From a checkpoint of a small multi-label audio tagger: norm batchnorm, depths [2, 4, 2].
Rows from block 5, named by matrix and row number. Rows with one number belong to one channel. Each number is 500 + 40 x the weight over its row's rms, rounded and kept within 0 to 999. All counts start at 0. Numbers have three digits each. After the name is the row's rms in percent of the matrix's.
# convs0: first width-9 conv (model.blocks.5.convs.0.weight, 96x96x9), inputs 0-9, a 9 kernel for each
# convs1: second width-9 conv (model.blocks.5.convs.1.weight, 96x96x9, transposed), outputs 0-9, a 9 kernel for each
convs0.4 091:519544453423449548546530482489515502554494479507503471486548493515424456502509515516444516498494412448564535568484457523578488471463523610526475443511454474469537480548488502448492554550505488494441594570530474482548436502517492520472492527523499459469539505466511489546
convs1.4 093:587487478496478526490566463509512503486548524455426534460455544537554519487539565528463519513504484547527490449491467501463460468513483496460542469486468490444478554442570533489559473456446474559462504434444520492476470506522492503443480446559476499506507481507565434492
convs0.5 093:478481560566581437455480541454512470502502555435484528470480463477517503494562551495539506481509438558568423406523582430501447552483476413478529521465517569488460531495457465510499523455507466469455522445528467472522540546530491543499507499500544545542419506504529498442
convs1.5 087:507545514464388448513475498521499515485545454483460437509468532503488503491433452529544450510481537492563583471471475486502585484545490529514474456486494527549566531515561539639540499464398542501536541460467495489503515453504500457473465472427513539496462500564455538558
convs0.6 108:561473506437490524491445506494514489583465480570536460504520490501507545444384462473480506541546512414477571595423484533524492494499511566528541441510473484521508522532474507486461501482477517482483497540514518533498489478485470505530491460533487447502509480469522526512
convs1.6 100:517426444493539518488530526500569510456480538452520556506509601484506513485558506490523505546490470573545455432493492486484495490503483493470518506529524537493442481475486487425498534497532492511469467408516493431438494567457452444494523512418497510564507521477515550417
convs0.7 111:519452467561559415482585512523519500504485521446496627525477482551476435481575555452437581544463479612577381546435497546536477484511491535500478507533505461455480482511497508516542520491502545538473529553490474496531539484481499536507521503487494463525491477553537419488
convs1.7 110:530496510484457530607459489458496544482461498579462469471463452531538455482508453567402419545588432486536487498480528552471476544459480495513509454533530492461495548508465511499500524498519519468469494459468540508427452580518515503521436532481491527460533540423428542584
convs0.8 097:513488530456549551522440399472497523459458473532490517518509514473502496496581537503450466533589475513437534525461498482549496475485453449425391487498531494468562504507502557533470493551466485507539487557505452465525472514500541516478496520479541449507509509519493539492
convs1.8 101:617495464447502490500511511527540498524521516505454494459457435509510457435457493450474443588382491501468444528435502461466494534569492519545532486503506492520468435462532554514525525532499528525550503477514450464512428517446556544475453498555449420497443497489527492497
convs0.9 124:483462563486492461502585512467475480514524456505526501488510453564527419536545471483538451501560486547481461428558547490500508552506429464500501521459555487495573520503518485503536447562458512500553457557506491509497489470475497449487535440555479504482466478517466502479
convs1.9 113:459423480493483505457532509499517420573473468549520458496486502498543479547481475517559458502481470491501500553462515484455515447458468429516459523588474510531514549524465494484445493495539485413522488470552501502591513466488556559460490488504501533498479517538444533535
convs0.10 105:544584492426425457510583557587525500487527447522460486453559570550513431440513540462546517525448435475527500518502495555497517529433462449465562571523479501496457501524514494487468498485519538466429516597555542439430460481527540502465475493534516535512482524503509477484
convs1.10 104:537476574515504555547472455445498515578497500484476516594554527561518488549447489572486548528516513503511549515500500481457481483512452420511541487531455516537535453439428521571574499439480480506529488400472533520525405505497540569451414588515542475491481518517518456561
convs0.11 094:583488508446475580572449427480505461586487457541442515536575538486495497493471502502483462505549497467534542540521472532550478453444509531531524504527533513498492471541483520494506536594484444486498532557557522483460506557512518458504497524554546467502547519486492546471
convs1.11 097:571530446502493493512540493497493478527510488479448532461532536594557388483488504543544538520462488582447489493506525526481459469490472478497476473466499469486522497509534522503526428455482546514528461474509458476526541494438495616451471485523514458439509527470498534456
convs0.12 117:494522489516514500485541531594456507556496480549465397502467507516429480493461497510516524517502548525542431620457448587466425547482451561506542510507528465451508499515524511480553495517530479542478458573479428519527520425574529431541563367536543462460562497439560485441
convs1.12 109:519512523472524485429541480569483482575457474523525484539471501531521554559475525499507483433480449483454523545542478554512423514520475565473497560471479487522478510350538480488504496488478494514561510480565522486547498567420501557471531504424580561436560518479551470499
convs0.13 093:481501452516455500552423570527497521475469522494511541490506561412428492513506442473543530504451544525540513503462566494496470434470574509503511488515464486535538447527403476434584520560445493476509564532486476512468448508547518478517531562471438465463546472476496489541
convs1.13 099:482575486464488472542494532499519518507513575536516422490563470571558541524496506437519485526439485473478511435529528507481462478446517432470514523493462523535516490479436507556584556438527434584503500493485529560540458432530480471494418471513409506462561541506518585522
convs0.14 094:414490469553477541518497499549504499513472492422508514544462582530466481513554505445509532480433488528500428481456557567470459498509519505542473506521477489475413485492477482480509515500499494520485545547508490453490559527511456506481426560516501525489483460518526468477
convs1.14 099:421595499549459478592546522433452551538559510468477452355491508502597493421472559533594451467528497471531584472488456519532496496518484476478525547461512548518499544510488506504584524443395524515544457497446565517477472449553506501504494460578516482456499539522454409576
convs0.15 108:523564486385404584515449519447458578457498506491484476482540509419551517498465501563532434513509517407496570474544544432519568460447541474525513513444531519540494501516490499507520538523542483483492533481504523516520491519543503485460517531479551414528517455517494449574
convs1.15 118:506480499482551450511519552523558394509566480487531533492549511531519465512480512463542566517455520586483495462544526420543475511459577465507525515559461436551497503524502506516509486488474510505525502492534460495509502452480513497514492537494475526541358552479590456443
convs0.16 105:468478467529496468485560578552519480507501578491399527507521500506541484445450542511576507461472496487505468377521534551475473577535483468547559500451462541524456494464455492489554453481532497465535485473535530512478445502459441515474469521487490531482481451518536473446
convs1.16 108:438492496482492461493444522479437497475498474551506525412573554548479423506519545541535464422501522525510531498468532537535466480466505383426422545508499468544481530468463418414481524562530486460451469438468481589502465459467528546458467535510529449456507553493482532576
convs0.17 091:478568465560431473554547483477476509500527473501517557516455557514502502522499512512459449480481513467459539580483456480520543503421477512528419470501538490465473509478555513497397513492543586567455479490505505439498479493508512549485475499459529524485512529483442456537
convs1.17 092:562513474538469488536514464507435464500527446425523484454508458553485494549514517443548509491452576584535476493469473413506533474513501545521475464516477555478499458545510525508471505525514478559485480532536494493441561529543514513486524487484419522519550454496513444545
convs0.18 093:476418477450511544517470476547507522496495533489491478520467500386500510501552478508509536509507519518481432500530509444455471512518499514536520488524436466539463436528424522464523470517463456488526448474488520542514524499508409454528516504457488475496442454496463520472
convs1.18 094:449498485534496455467493502571443481410506477514486474398474531453559521542549486490508513497463485479533545478443505507485489509488509459430453499458489456472550484480537493523484546470523472485454526491443470445608534525442471549624539559458548472494488519495464489472
convs0.19 090:464497541485509504504505472481494473492516482475470520500524494504497473547553492520514561437476510547486454477590542482456541517521485512476523477494483567541463523503491512469499452520506492483566498479550486500545538480481476499465496495443462531464437522560469495498
convs1.19 095:481551586461489569502481478462467511527477512522560483480397460512449528468413499483431517445556518446434561495543460464471472472455506519467431512478484461491490488470462478496527523514521456455453539526531477500479551470501498454525480482493522515520483477539438420592
convs0.20 092:445442512598592530428451538496451563497549489499501554514541431456500510505527491540430507470535486552464516518487510500511517484540540530531495537489545568464489548413474439544505555485520493549516488459487479491536486524435460494483538525493495466543449464500554510519
convs1.20 099:512573512499436484516523523511527507491509518455540480537420515533506560575522554492516490495473552523488514485530490505489451501439494523596471486486513479523509449526467509476497516536468489502462461479481504411445549514445433555529502488499463490475468522430481520512
convs0.21 092:529451502550493515571489456448459439436484458498560537506501501518507564526460492462462471477441540519555532520538462579463542468532522487483470518531504461484474511465504499501503491478527505544495531475539519421559527522464485469476514553463535490499524449462494504514
convs1.21 094:429486480483506479454518572505451465545519518551489428467468470487463510547489550484531511508513453467463541481475492498493522528465499576510524497425432492528492534517523492513536536504406559509586466495463440408508564450433535519464572491410459464522493517501489501491
convs0.22 093:448522547577492397469518563471496504542516456486473528575471467568512485482481526503487501508503459496457518508555436506504505535512446570577546459523542495492399442452473545547515441537476473605505435513515542527478560470464507489583479494516487536446513449523513479492
convs1.22 098:549466549550448497471509447497555505527502381489506527433442449472520460458541499452562493501536496511466493540484482540505535527454478545531508510510480438483480436498526507466523557474614489450442507439534453432530568561462390504515508520484499567424472530475535475497
convs0.23 127:504447463545478487495507520630403474618459452625474469479467504505492540548481517518471527495470521495460512582413455580457453558475423519483482470490494523531532465419507484450532481486528474565475435586454491557478475422570521429581544375584584437433568462465570502454
convs1.23 119:566448508544482432497496515530520463547491456554484477507472478540522466540495490496525510522522551514511502568479469576537434535538483480459442539450510520512537515490484504489484498523459482418557514395544495458536491572473489594478489558468574531475575573463583530491
convs0.24 091:404546521558466434490495496527462524493511481493505493470480523483550523505459476508455496462533555517439580500565461477464531482497462425516433473547573505540477535432566505504466506516538514504509436478509506541482487497463491522569464492510517506413552493496489525525
convs1.24 096:535495566524487489468485529584448490494518496434500515535532458439535536515562499446444486428443534547470567559512467448514530459457479616525507516457521475486399449593514526454522449496551503547483478519554445481502583491496476469486494550529471495535472471469555426464
convs0.25 098:570432445460533567447424477518515448534516483508538502541547469479485526512511436530518464436487500513492533475560528415503495465567520478543562510471431451500500566424499458492469527443486405466548504472469474527573539528483493477484559484473528479548447523437520561535
convs1.25 100:474570576496469521548540459540504442485493547523524470447453464501501539561482440511566466494493514456518497487436529500504500493493482498508517549529454425427507531570491452512542496636435505423535566442483486474533491524411523543498507507468578478501494473534460489423
convs0.26 092:531532458542521520454485503531478486445513470509447493511507499498478491549498476457436568490442483507516458483488529542450435473524526523434513556510482445508512466483469501491508546486480477486469505482516465486541492530472489493483485484493470476501469445514502563528
convs1.26 094:553553516470510475494539520511548522535552532506490434570468465540507546565352470519479520523517419498526514516546523530478488489503509493541528540465463530534501435470469526546502557515472456499585537579565575560491559491489548523462519397475468414437526472462482514535
convs0.27 094:514506416457502568536479479510522513500473524507501425465552519504542466487495491454516485528486481410556566515502437512574521519528559583511471477465433435516580529561544513458478497563508453446472561515531503493518463459457470503520471492539456528497493519471510527511
convs1.27 097:565489499454483485499494483520456522426455481462512570460433465523482443494490513464415531526560483539495557489477485459490516532493453474428514509536504555481525569551552504443460391527510505564507487508454531502518552467487507533550490465485524490538509454442488451406
convs0.28 089:496545400520565579470445550508492510511500549517531524504486481486500502573547535460472519479441488509578462490508500530481415494495516503470557543492475488519526535522507490474509555450488478500479590522500467524502492512565466466496521564530440520542506462473533554507
convs1.28 096:522610512416438511481447491445516498457503532547521401396477528495515586453419589556490545519559474501568527483510506496478506537547500529478527510475437538452479503466435527489498542519455508481536494509462515480451508430509608506524531426505552476455544524494439526526
convs0.29 105:500532505539542576458453564479506539509465454519481501470514490502496567455489478430501505510537498408526556498577482450526568514537436365566521481523529569566557526493483451537510520536483453522524490520456524517500467522512467501508500521465508534452504489478506529512
convs1.29 107:494469497512489454439511555482569466503477534479495532560478482478522471510522506471459514494515492545517461557493506464446476427493495394432479435512528496501550472504459515514554533549488426423461518512496525440565613465503490506510526534494542505466457484516564516458
convs0.30 099:592478476496508489527468593473505511480503483505506463480508490490539527495480481535412553482524471444514505560502445502507467481525522571520465465505431431526578445539464515449569499509486534502545485525463456505562496459496457502484497517464490509508536533455434526463
convs1.30 101:525453493500537442467553389492437458426457547511511541439424433451511477515492513453487523483431502486483424475446565521512485469464461446532488458500582470544522587529485452470460469439500422538479495509492532518495491486477504472574500479529440482596567410454573516454
convs0.31 092:490470542529514515472499487507515442474503556443447514482438454511524465490527481477507494496465469533491509465431503526484510525498513589464500520510541530560383534521500544486491487491525501539476551475489492451466476486492515542484483510500485510523499470502504471484
convs1.31 088:500518510430511539534490527450508577533484511536544565488484489478479478490470505561514453555525466418480575422455490541521523606545510550483463430478531463508448549523551563539472459503535573526538541513443505465483445558460467407490459508489565436572599535445513560625
convs0.32 100:554478500459522499465511523511499508516486479475469502472536455506500460441517479542545494435515494472521484470503546470493499467463372509526503473462515545512440508494473510553516515493500480554514505506455472522486439502503482513493480465508476492547484532490442521496
convs1.32 105:454487445504536541552437479439484517540490446523509552477554556542503486469431489538480461480520524515491451578517531556543431499475458473504494494546534507476483436509460515450516486524520543462508469484522538529468542503480467447480501545521531531466475456497469500532
convs0.33 093:502545509461476434533522515514558490542494541497488518482547531532541458486513531533526455485513502518442493609498471441539504517441473574532425452540474462485460488436540479522446505495557452544454464480509493466453511468452501524490469490484532449498498533537499469499
convs1.33 093:557446501586486532405456516526482520548533459503513472442504441504447479430479448427523490476428482536470470493526486465473515499510456524433522449490551502454516377405429405503486562543533514529453459533534524478541520504495535576463494558506467551561442445494561494475
convs0.34 102:507486519457548575576553415554495496523494457504518521498491525474467432599541504483476489407466479570473465493490558541480512453489531452469524531502486464521590470537478450443502514532439510438544568518491427519578484546543485489486509522546547519510510538507448500543
convs1.34 103:544496490435440480553591420469442461479519512598424481439509525513532541509479579578483475523510563493482517458491503408465383487536550476512511578475514471596516594497440511521554601527545434554550460551460448548534494389473567502520534420498490493530505531554485463532
convs0.35 106:523575583447462453528513419484511443493507523512501534373453536545498492524557474464527567432447507526487513445406581525544490470494495394417501577545484500459570481496530487474477549512477541452436522526484454466503465488531534486501482530527501447487508528553490473548
convs1.35 105:559531469498524538498450477464477457537500505495460542544558480493502520478536501477534505514522577449453479493579564488477473474540488502579502571486445548603557550492522569550560492488504449565499484500509543548441444467604562479484472524519473493490486525504462441532
convs0.36 125:533468564485437498550546382494520486546482519524519499452501524528436538575474418448547583474452581522386529487400520541471520495518514553451507520554430452487511520512493520481523482516449538457475519537464489502553556466475505508484466510568515494486499519537440522569
convs1.36 111:530490508565478506510559464523429480563507444500527501503517470493514458505496491502613480437559592417482530564460516490489477483585497459547508563456490528519491580513470483513486539492567449498478485479451485452512433533558498512494507537477504508457470480555458409454
convs0.37 099:442455550602513529464479558453548481545441489468441522560545429511540509501481461532420455558597469478476478555516479498507499559482528539492454472516539505517460439518520532536483466466521483554504448479476528556488590497474472540557520467466511475491540462498543506524
convs1.37 108:521508471516521504399460593533588557453482527547463580568492467523524454506581476486475518542425441565576490481476464509473555459448446551461518481537521505413473431545602495441437488512568528486453557486531480482483569585504432478589481524483479550500550466450535554505
convs0.38 102:500555486504516472484533497506475552483491427485464472455496508480479499437466467489485481538497498506517472552518511499554469490447434507588536513475524482472521510481501509483578497561439517454539485551470501506518492573557550518482488447521485423539522475493528522502
convs1.38 105:504463555566449468507533483501475485516444498440492583570481522485471507558512545489480465512510481505458507512436507483494502486523547501542449492499505498499565493513469487543486492511495501512489490430499473519439472487447511540513523521562418481470434518494492526463
convs0.39 086:555510495506454502565549467525502483431479461516511427479502542523491546498482554460442524493464483509461485587488461519504486475449509624461452541498481453470529460496522503447486473509482566512406505509553466488515506483487534531449495485519503469505495508487447481445
convs1.39 094:559524416530529469529507428507478485484521537433496485524451519441448479487493523476482489448510530512513490537518452461528472551562487520589506513475508503532450472396529514547466438595529557482479504475505523483473451552520501487481526507532477528544516492573501476565
convs0.40 116:479568502560541504484445518398529545465528533457510571477455520462552472533495514521536476506468499480494505466575565447523512424443537500562486462550446485512463531471522465559466509486484530464537569406488531500481454562494447600481413560460465553520453554472498460540
convs1.40 109:415608455492490421520480512423514536457555474519536431518491444498514519508531421516508485488520488495491511449539501549525523549515588535524503473480459473440512456530482464510524492531454523496474504535405451491469485421562508521509519529514475506552539542564481484569
convs0.41 097:410501540523521458440505563510535475485517494563549590489435467578519536478379523442478478567496479478488592519475455471515528534493481508412434462468515536549492460527491529459538473552527532539454479504531543527509511474468531549560477478503474471462475455546497567512
convs1.41 098:527509550486511536574454512465532493465547457508493513476535528462510537496554676506507499551594502512483484451478390428401563480448492525500447495485531559614406496484541508499464473470527552490495486500511592465444500559495485418467502492497495466548474479494458522522
convs0.42 115:497404529532549479549524479470527517482464477504521523500483440496519442415563589514461431512529472528548461536453490487534480522440490579516521463520562510427425511477531535488517458583485566543528460518480505445476529458475506480498446496544486505520475501528467491498
convs1.42 107:508382401418467518501479433501487501491534490439475487464449482602548497467497482434525520483473460480511525555527445485519527442518508512516504436483553515513499479490585496561451430480452497486482433453558503508490520526515501463462471503504480482581453554524427594507
convs0.43 104:505574450474467531492451510508465545500514427535524466549546526498509560551434400574454452507529513457481506506522425493490502499498517604524428494459472444467578486477525504516478488516490515511502466460509521525495500489456469519499551481436466432492497546471503509543
convs1.43 106:537506469496545479508482489478493464552555486471581524533461489403500508560474499476507540531558504519387492464500503477505461514527546417514505536470485468507503375444416522495558508492507477495509466506547477490530503493562497545530503480510502469536499421484580473489
convs0.44 089:505423480448498518503537489488485429518441532497518504453495543454460461517507550441550543479463491484549530531394488565545514451468541471454431471528500479487590461553541504544493507510496542521429534551506464479516460496544513531485486484508450490443533476470507514495
convs1.44 091:579488472496452497448561488492453476469498502492444483472479454485477445481561508478480501484503550555496478552520476500444449530548472503555568436443516470490547535482413478403454527473581527615461526520529515498468449511553478543507470517541529477526533440415546487514
convs0.45 115:490454569492473475552500406536516478494470464452490506525488485528437469503533496461488529531417553521446447520500501563506485487504527564526439496558509445496451507504539479540492549510482545544489525543552504447462535529413455520503428520513504525525508495500496467516
convs1.45 105:436583459406516528519496512426456458485468482486488494501533492512628517478561467496489482490498448443497545482461470474513498499532467541492486485459586502539477484467509521526612473498505585471450546424413514419417423524495407551519449474541423518498510431494439481517
convs0.46 092:487573543525402473495528618545510510440486538437528561463468526490533461440461591480499547553491487489484522509489494497490544494491474551533526563503518472511410458514507530511501501529507543535378460512507572504479517498502576530456462507481514450517532447512503506500
convs1.46 098:504494433589473550475410430444612456488588469505528512417583519536511461514492572448516522496441506525500435476490493516477546464454458483552420538525528495502452480455500523534487513425553551438474467476524532505518473496517515575421505503484467582559466491483499516485
convs0.47 105:513513519463451456497570532603449434517502448486473517453465539494523491509483497460578550413528495516455518515487483534366505526465420445492499530422512500519503534511520492494480471483509531472511499557487527579474472456534524444493507470505513529471568489491515493498
convs1.47 111:536490483569453521533503427524484496543504477543497465477513490465469470555494569478535457480512523548427568540508443550486491531457559499500428584495472522528468478516479539500522511528475507468552460507528432496514499439507540547425493575471510544390511546503527458502
convs0.48 107:414423518582437448551540464564485488500487498526512489443453528471473496539538449418552523470506598559437473491445577559441504540510454514461484509508472430445526536472492518463495470537525514485514494480525451500498498505463493500514477529529464513428521538469496473499
convs1.48 103:563527508459592458492489549506466521540430535562574435527430484459516478540497515527520451448527537450505585570464451534512422420558498505554508521529564519482422500523487548475501508570474517486499488486528517517515526503538510543501563468490529434448530559491449482607
convs0.49 088:510494493518523549462431525493404546494545514507496502537505543469535554515456489477538447475538517492472514492529511551439481505607462377505481564421526513584544557538493465569516545464533456515523521463459496525540428562522486462502501520450495486577490466502459517481
convs1.49 092:538506528517439493518514522506557541473443514556566489458439548436560508437515474459521486506550505415496450502421518521455438478510459502469458538473465483536530513570439528466522496444405445449566484493479481473554455455519472526526526440516498428514492507501486606441
convs0.50 100:540454500446508540577435480483486528534452466488567458478525487475451547510526470448447543512500513516508537531442420491485515445512485539496472509501435459452537479519500486477493584579519500466503515530503448525495507459513484478461483517491492410491508507520537542516
convs1.50 093:545485483499523475464671469540537473493465568479447529512464505452539485498517540416434505499452487498504533527489583481470495501548476433464490476476551479509462491449448530496487483454488459516523449517523538501489501547472525463535434510463461472486485473471528523387
convs0.51 105:478483410477607549548465478477465521505471442522538485504543446468415522458505564516451434536468499481567541541496457510499476448537435552479355445468545465537552531492492460482515504579456441492465479512470510527490508474499511456503528527524548484508488447414469538521
convs1.51 102:526486516470438470485532416554543433539426507467500468497439454505495500515451521478460509489497486585476528503499515518525533488511494511515452522509541576567628457559556530566554463450380492500503481474480508534531516525451521494447544503481421496518546481560507509450
convs0.52 099:444478463543563481475499521365521472502527488458452582521458427481482483550501497464442506555465532566504411488503437507502417607512522455499460431531497491529595523565487515514528488514484504521437522473488506510520562468471508489531508498542462570522444487494524462531
convs1.52 099:491548497520491531497416570443526530457510451552521528588564431525517481576610417502534418521518484475556522460492472515430476506472551457517505473527500455479531560471575479528478525517513503516462534441478522450497545524496403528504514524427470555464496500478471556510
convs0.53 098:501504497455492549541500525486545550497512555484511480476486533511543484446504484505491493507517494429481440525484494497532495509470499477505537491468508538510548459506468491461485449525477532515493490470463479481446513498521485480498504528467471476512481492531506517511
convs1.53 101:439447484513528484536496541513545541487509489430503427479543520501496514462552473489460477479558517492529512565562460532481488515474459473513452492503540506532629462495556489509492536506540506447488560535519533518484491491474488472509451507556527481517457530497454518556
convs0.54 091:455541453528405511511530396511514518485484475497545558485505500466502486501547498521503523492478548501471454592518434492528527482408491541524466484484530481477513457491538542465456472499465478517461505485554536519513497498474467511504505430542556487466524510463505500491
convs1.54 089:514467450503533490504511525472429453510507478501534572509466448469455471599424503477433531397465495508439549521546538493451532488491512521569475475521537505442441496504479488547507467552525529444486390507499488478503463543472481516431501490531466572550509501512542552468
convs0.55 096:527475535427517518545493472482517512506457509563432523472519511501452484411483563478485592565525476469524559440448523528470537512498495548464472517452512474537495496470522448450534539546520500449516521506550501447495467516510530489472482484537489497488470461534507575446
convs1.55 097:544511414463493515528521450534572523472529516516416577403508536546484417507564540512490501485456499470523460455487455492523478538505539485534507488537532522511538539518522538557500420494437438537499501458463527515459420567499509528476466483569547486468534488501475567526
convs0.56 107:438527622497523451489422507519560497544462439559519467528471467498519536519538480468510481518546553510476493533513497528512479457533486442451476555577529479496478511479546497513539531508484518544524453471483505568524549471501517449530479495498488469475474477537546529511
convs1.56 106:610497527499494537425523536510582466559565514531447462599533410532424458574541457495562496590459551535477534537502572501466493498518480504499578484491495452464491335471464470512502494556465450464500536542507488506464453552482437480464493484447510487467539464454529516506
convs0.57 105:493533483522428457470532544551568505489550434513467514472535553525522476387446545445533580544468454521542532484492472487510479544455408500499489498482473538488476541500488460455492461513493517489470494510562551474502484507553513525512433473523456445550447459474500499474
convs1.57 105:531505451485540535524504437488542620524545502463477464558481572507511534501429593511496532555527480463547531529452500492497499583475487467562466516488552511537435453378491567597542450438489459524484465472543525546471482523577512513433486579611404451491535506504453523478
convs0.58 100:480537464474517533474488520456512558491521515613481481533492510524515527461472539455487520496510513512522522478423538544496475484571484460386496522473508490591529493485523415537495511512485522421459493482446555507541517465507526473492495547533435479519473442457554572496
convs1.58 091:524474519472479566493489502429583428461526528468411538501517493479425463503437507555422494517477475501511440414484522506441468421492479490534517496471478488581542472476529552518493475471418443479524511524528534530561439488513547543454532454488552431436541510509435562494
convs0.59 087:471455447494483515482490542514508475541432514469475563552489519450507537512559511502534516488442540546554441485513505478468448520481524455541561446477423509529577484546473490534542553509482403442563546526513457558541531539529460492542519573493447546521444506515504522488
convs1.59 091:411608552544526466518550588500457517487545519528539427383494504464589535454561507551516456493575454475565547517441507542522482494503474496487558572504523498456550476424425423475552536515568513455565539547464514483613499472465550545533502472453574482467464527502441517499
convs0.60 107:517427470436548509462463491445500548503537487521494502470496495459492522540513528520535494440508540523482470448520535444489508464489552520485513516439464566503499523496490514480540492549448431469552504487496527513527544473468542501463551545433499517534479484460469515520
convs1.60 103:520470555512473464572616486542430471482512484474522492457430519490522580565442504469517508508496491566443527457487507551507508522411488484477442478452472490566531535497530478515515551522507464521466484501464490552545472498497533498509540545480538490469501520474528470419
convs0.61 101:547478538472545495484463470553441532566419520530422595514551497494432475487515539515498494492488465507602486467450551579514546473463476521509517528522516488429440460511482507492508498534492515494468509531486484473463464551549483467492438523549523479511526509507522478453
convs1.61 107:561521480464415542517491537481497443574540509494430499456470498595620538524507489523524494538462542517504541448548519487513506446477505493563489510481494475478516583536490508481485528460474446462467483457502553486536485510504488537513432463518485545460511502444456524446
convs0.62 109:536479527469531443536468512464512475533485452537542483519534469496484533504515472488458413543500539440559506530514479505607480489525532534488470525483516456519532444595439487447499441547488486525463488527504485564526490458518480521486496496544516438498554487480523563486
convs1.62 110:525537547474419549467526482534477397521496511501463578573525424433478524550523458436484531546482465537500517486502519471405576501507499528570530496494464539477466473483512518577506520421564435495519486450485504473530441618521492532496437543484416530492593499480501506458
convs0.63 100:547499520418485564485484513484512452556482460474498485479492562549486498512469456499535439540552503467512472537491516509495478481488478470508540500501508514464519530491513534513536547506467531510519549520464475457566525537543500475466512518506453433472509541458492493515
convs1.63 107:459543530558494466523503521490433443511568506576464497404493511531549529498491482497573448497474505531506467547598497534445439494469501541465505460536489470526501539501458470487453494524548461521482497485585506500507532481483524478534535446430504578485467511528563495494
convs0.64 090:418485557498555517552465504492500491499428519476582513528464493525517574540497436484492451555545486527425505493482477500511511546550506412510530529557478490486512497528483529506506476468496540485524442513465550572527533496485489518541467496458484466411451430537507498554
convs1.64 098:514434537547494434440473539551478445462463491493513508510519487478491518461639517499510509492437531503463571484480502459523445476514556575522560537516496496439480397523504521557478488494568420524427463533517515510506524546513479457564455519514497488503435505551552427466
convs0.65 117:539528406472584563475429598544499488552498548518512478508502496471542506429489532576503402547548424422585549538516441427559472484482584536561529451436447555537491452497486528475536491473520399532512518474539519519472459520493465510507533523433465500519532497430476525466
convs1.65 112:513512524480497509547444530530517488443519525485477522433526547514481513457512504466467515554387516536543443448539514498462562494464420532451488511561509487500554501488534486489499545507495454466482457472427531451517589452515497535521501465575495487556528475453521563470
convs0.66 100:469534469523493532455490436450486502518463535524520507490490480535523544554473511470458463518545498490501515487476502496486519503457443439469525463503531517501538481466474492498512494469552523520461484536494502525483453518502424491523549512550473497485500469489525503559
convs1.66 097:545446486461519508547490508529516505457487501475459466470483515548444478461447537505528437475438452502499528561535526491545482474506522560451534497551573509527499502491507478580528495506455497481481533518541487464520515488467492462505497461523530517488486587461500493504
convs0.67 091:550476550472431525502559463495513481492451422548493500445521540500506459538495577503475504496495456512453552496458500489531486484470593548537534554530500387404472451502454553460452497486472510525442467495488496485490474524503499480427481485536473454499511527482465517490
convs1.67 096:541544424447492500494461504456464535555645475516461482462442557549502507460444495506499463533392512561545494475531475468475528469443536501568554494446487497521509452408452561545505492499557541515490444445515561511514466538589567554476455523462497534471538480449561438576
convs0.68 110:502535498512526523492472510490473531493483553495548487471529486525479501508486516515478530460490487496445501566517543520440487477459502481478488516510442483530510487570523543466452522483508510531488498514524528517457499498517525496487463451474471495523528452528473517525
convs1.68 106:466520461483495503488479548544520527424470443470528493484448492466517484462535512491406484515526532482516542466488497537519535500488508517519452496500508566507466523498486535507492544441485530516513489496531502486474496456523518493507473553532466477515509492476524528491
convs0.69 109:496432458512474566491538500513508471565457480503460506535542491489493510497481501505532533471491504488510490572479535458474522486493492666550525441464402439464501525534491513491488504505505454481511503507514505538551491519485471480524498470483514440478463466528529534559
convs1.69 104:512469500468500502494448543513501507543441468552498559452496480465451462527545457502484474485518506516482424500495502505437462447490485498488502496514582559522491488497460534476493527461541498518523505553550484459471480509462472487481475517491539499505510513463469539432
convs0.70 107:495476528537456481513547496590495482541478518483434506463487509534451436416478548486572599474452494528527501519522511580456522549509524465563554510496495512506477540490529478496443511470515491499539473552480538516456483463526517419539481485493555520464561493524608406464
convs1.70 108:467517494466509494517461511470439480564486471532506479523514529566510403550486562541512450523494522489503523504432423521485466539479471478500513523472445488519509483478448530491510451464440554446482489489570510507492490481536480565449524587491617528363524541409510517518
convs0.71 098:462541516475460581577522475514467491505519471513530493479530455484544531491449503541552409531555548396515556460582505513540558555480524394554547539495523510501483497460502540513489496525465499497526494525503554516493505488488500505548537529516482482502486557482494555541
convs1.71 088:496481474473547512482514519565500444513450488430489531476472480476453499503435517466526525501419549514447486494549498454509536464488469502535563546505523447493467532464506438547502481523518476470515403455487488493504583540446451557495518464510481470582517450534522486504
convs0.72 106:500502506550457407456561523488411516480472474473559483505448518530505502518523528468457543546457511520505442552451459518555517480528436488538471537528569510488500538490512501516503489473502496498432459503503502520464555522430496549529476439522519474477500518488538475515
convs1.72 100:466477515497562449497444525504472553516440457508575486496493507441495511475504601518513471512537427471589581558450503432487479492520463643525554484522492523492485495559560624463478449560440514435506475508501524455500501616526478473474522518550478463448495567436426589510
convs0.73 099:456544518446535457567530475520425476462551525476499588497513495553519509519564485526538475478509479493415464515498499420504602501522442429508502469493528526531460517469506503520480456549523534504560457518410472476528509495499500534508510467459574500479486541526497432524
convs1.73 098:485477484468545511513502432416502521471445458463582471508538541448473489417495540529596495494558586481473574562470480392513454461501454536488431483584521487462545415552466503433421497424545518472428566512510499503495531495476508444519478530565464584492462482527494456501
convs0.74 087:475531470502531518605499470458470476484490498469543516506529518458433468540505557491463491528487501556514517502460521496505482480457575452481530581511533480515542452484486468498448532468490450431469606508472438491526483547543462463487500521506476509520536490475486525473
convs1.74 096:548534450513499485522536491573538531531557575485396496408497503593508488471449570518549516505470487525517532485538510508494485469516485420441483433505481534487565491471464551529607527479396525590521496508448520560508477430570528510498480416564502479490528474521603536552
convs0.75 106:454587502508479475510465543506463483481512544489466425445500495527471538543493530491497495520538513467463510438528478510490468505466571408503499541507545546538535528552539501533475506506479490486513491483455452469499481451524528461548529566495423544491451518475494495516
convs1.75 094:455505460552514489514476502462492503456524482517589530513448527472489544555503491463546487484532464521487477422534455524497496592450541453466479505527519499453531494454504485466486514475483421482481511473476462496521549489524502543466484472480454454509522443497538503484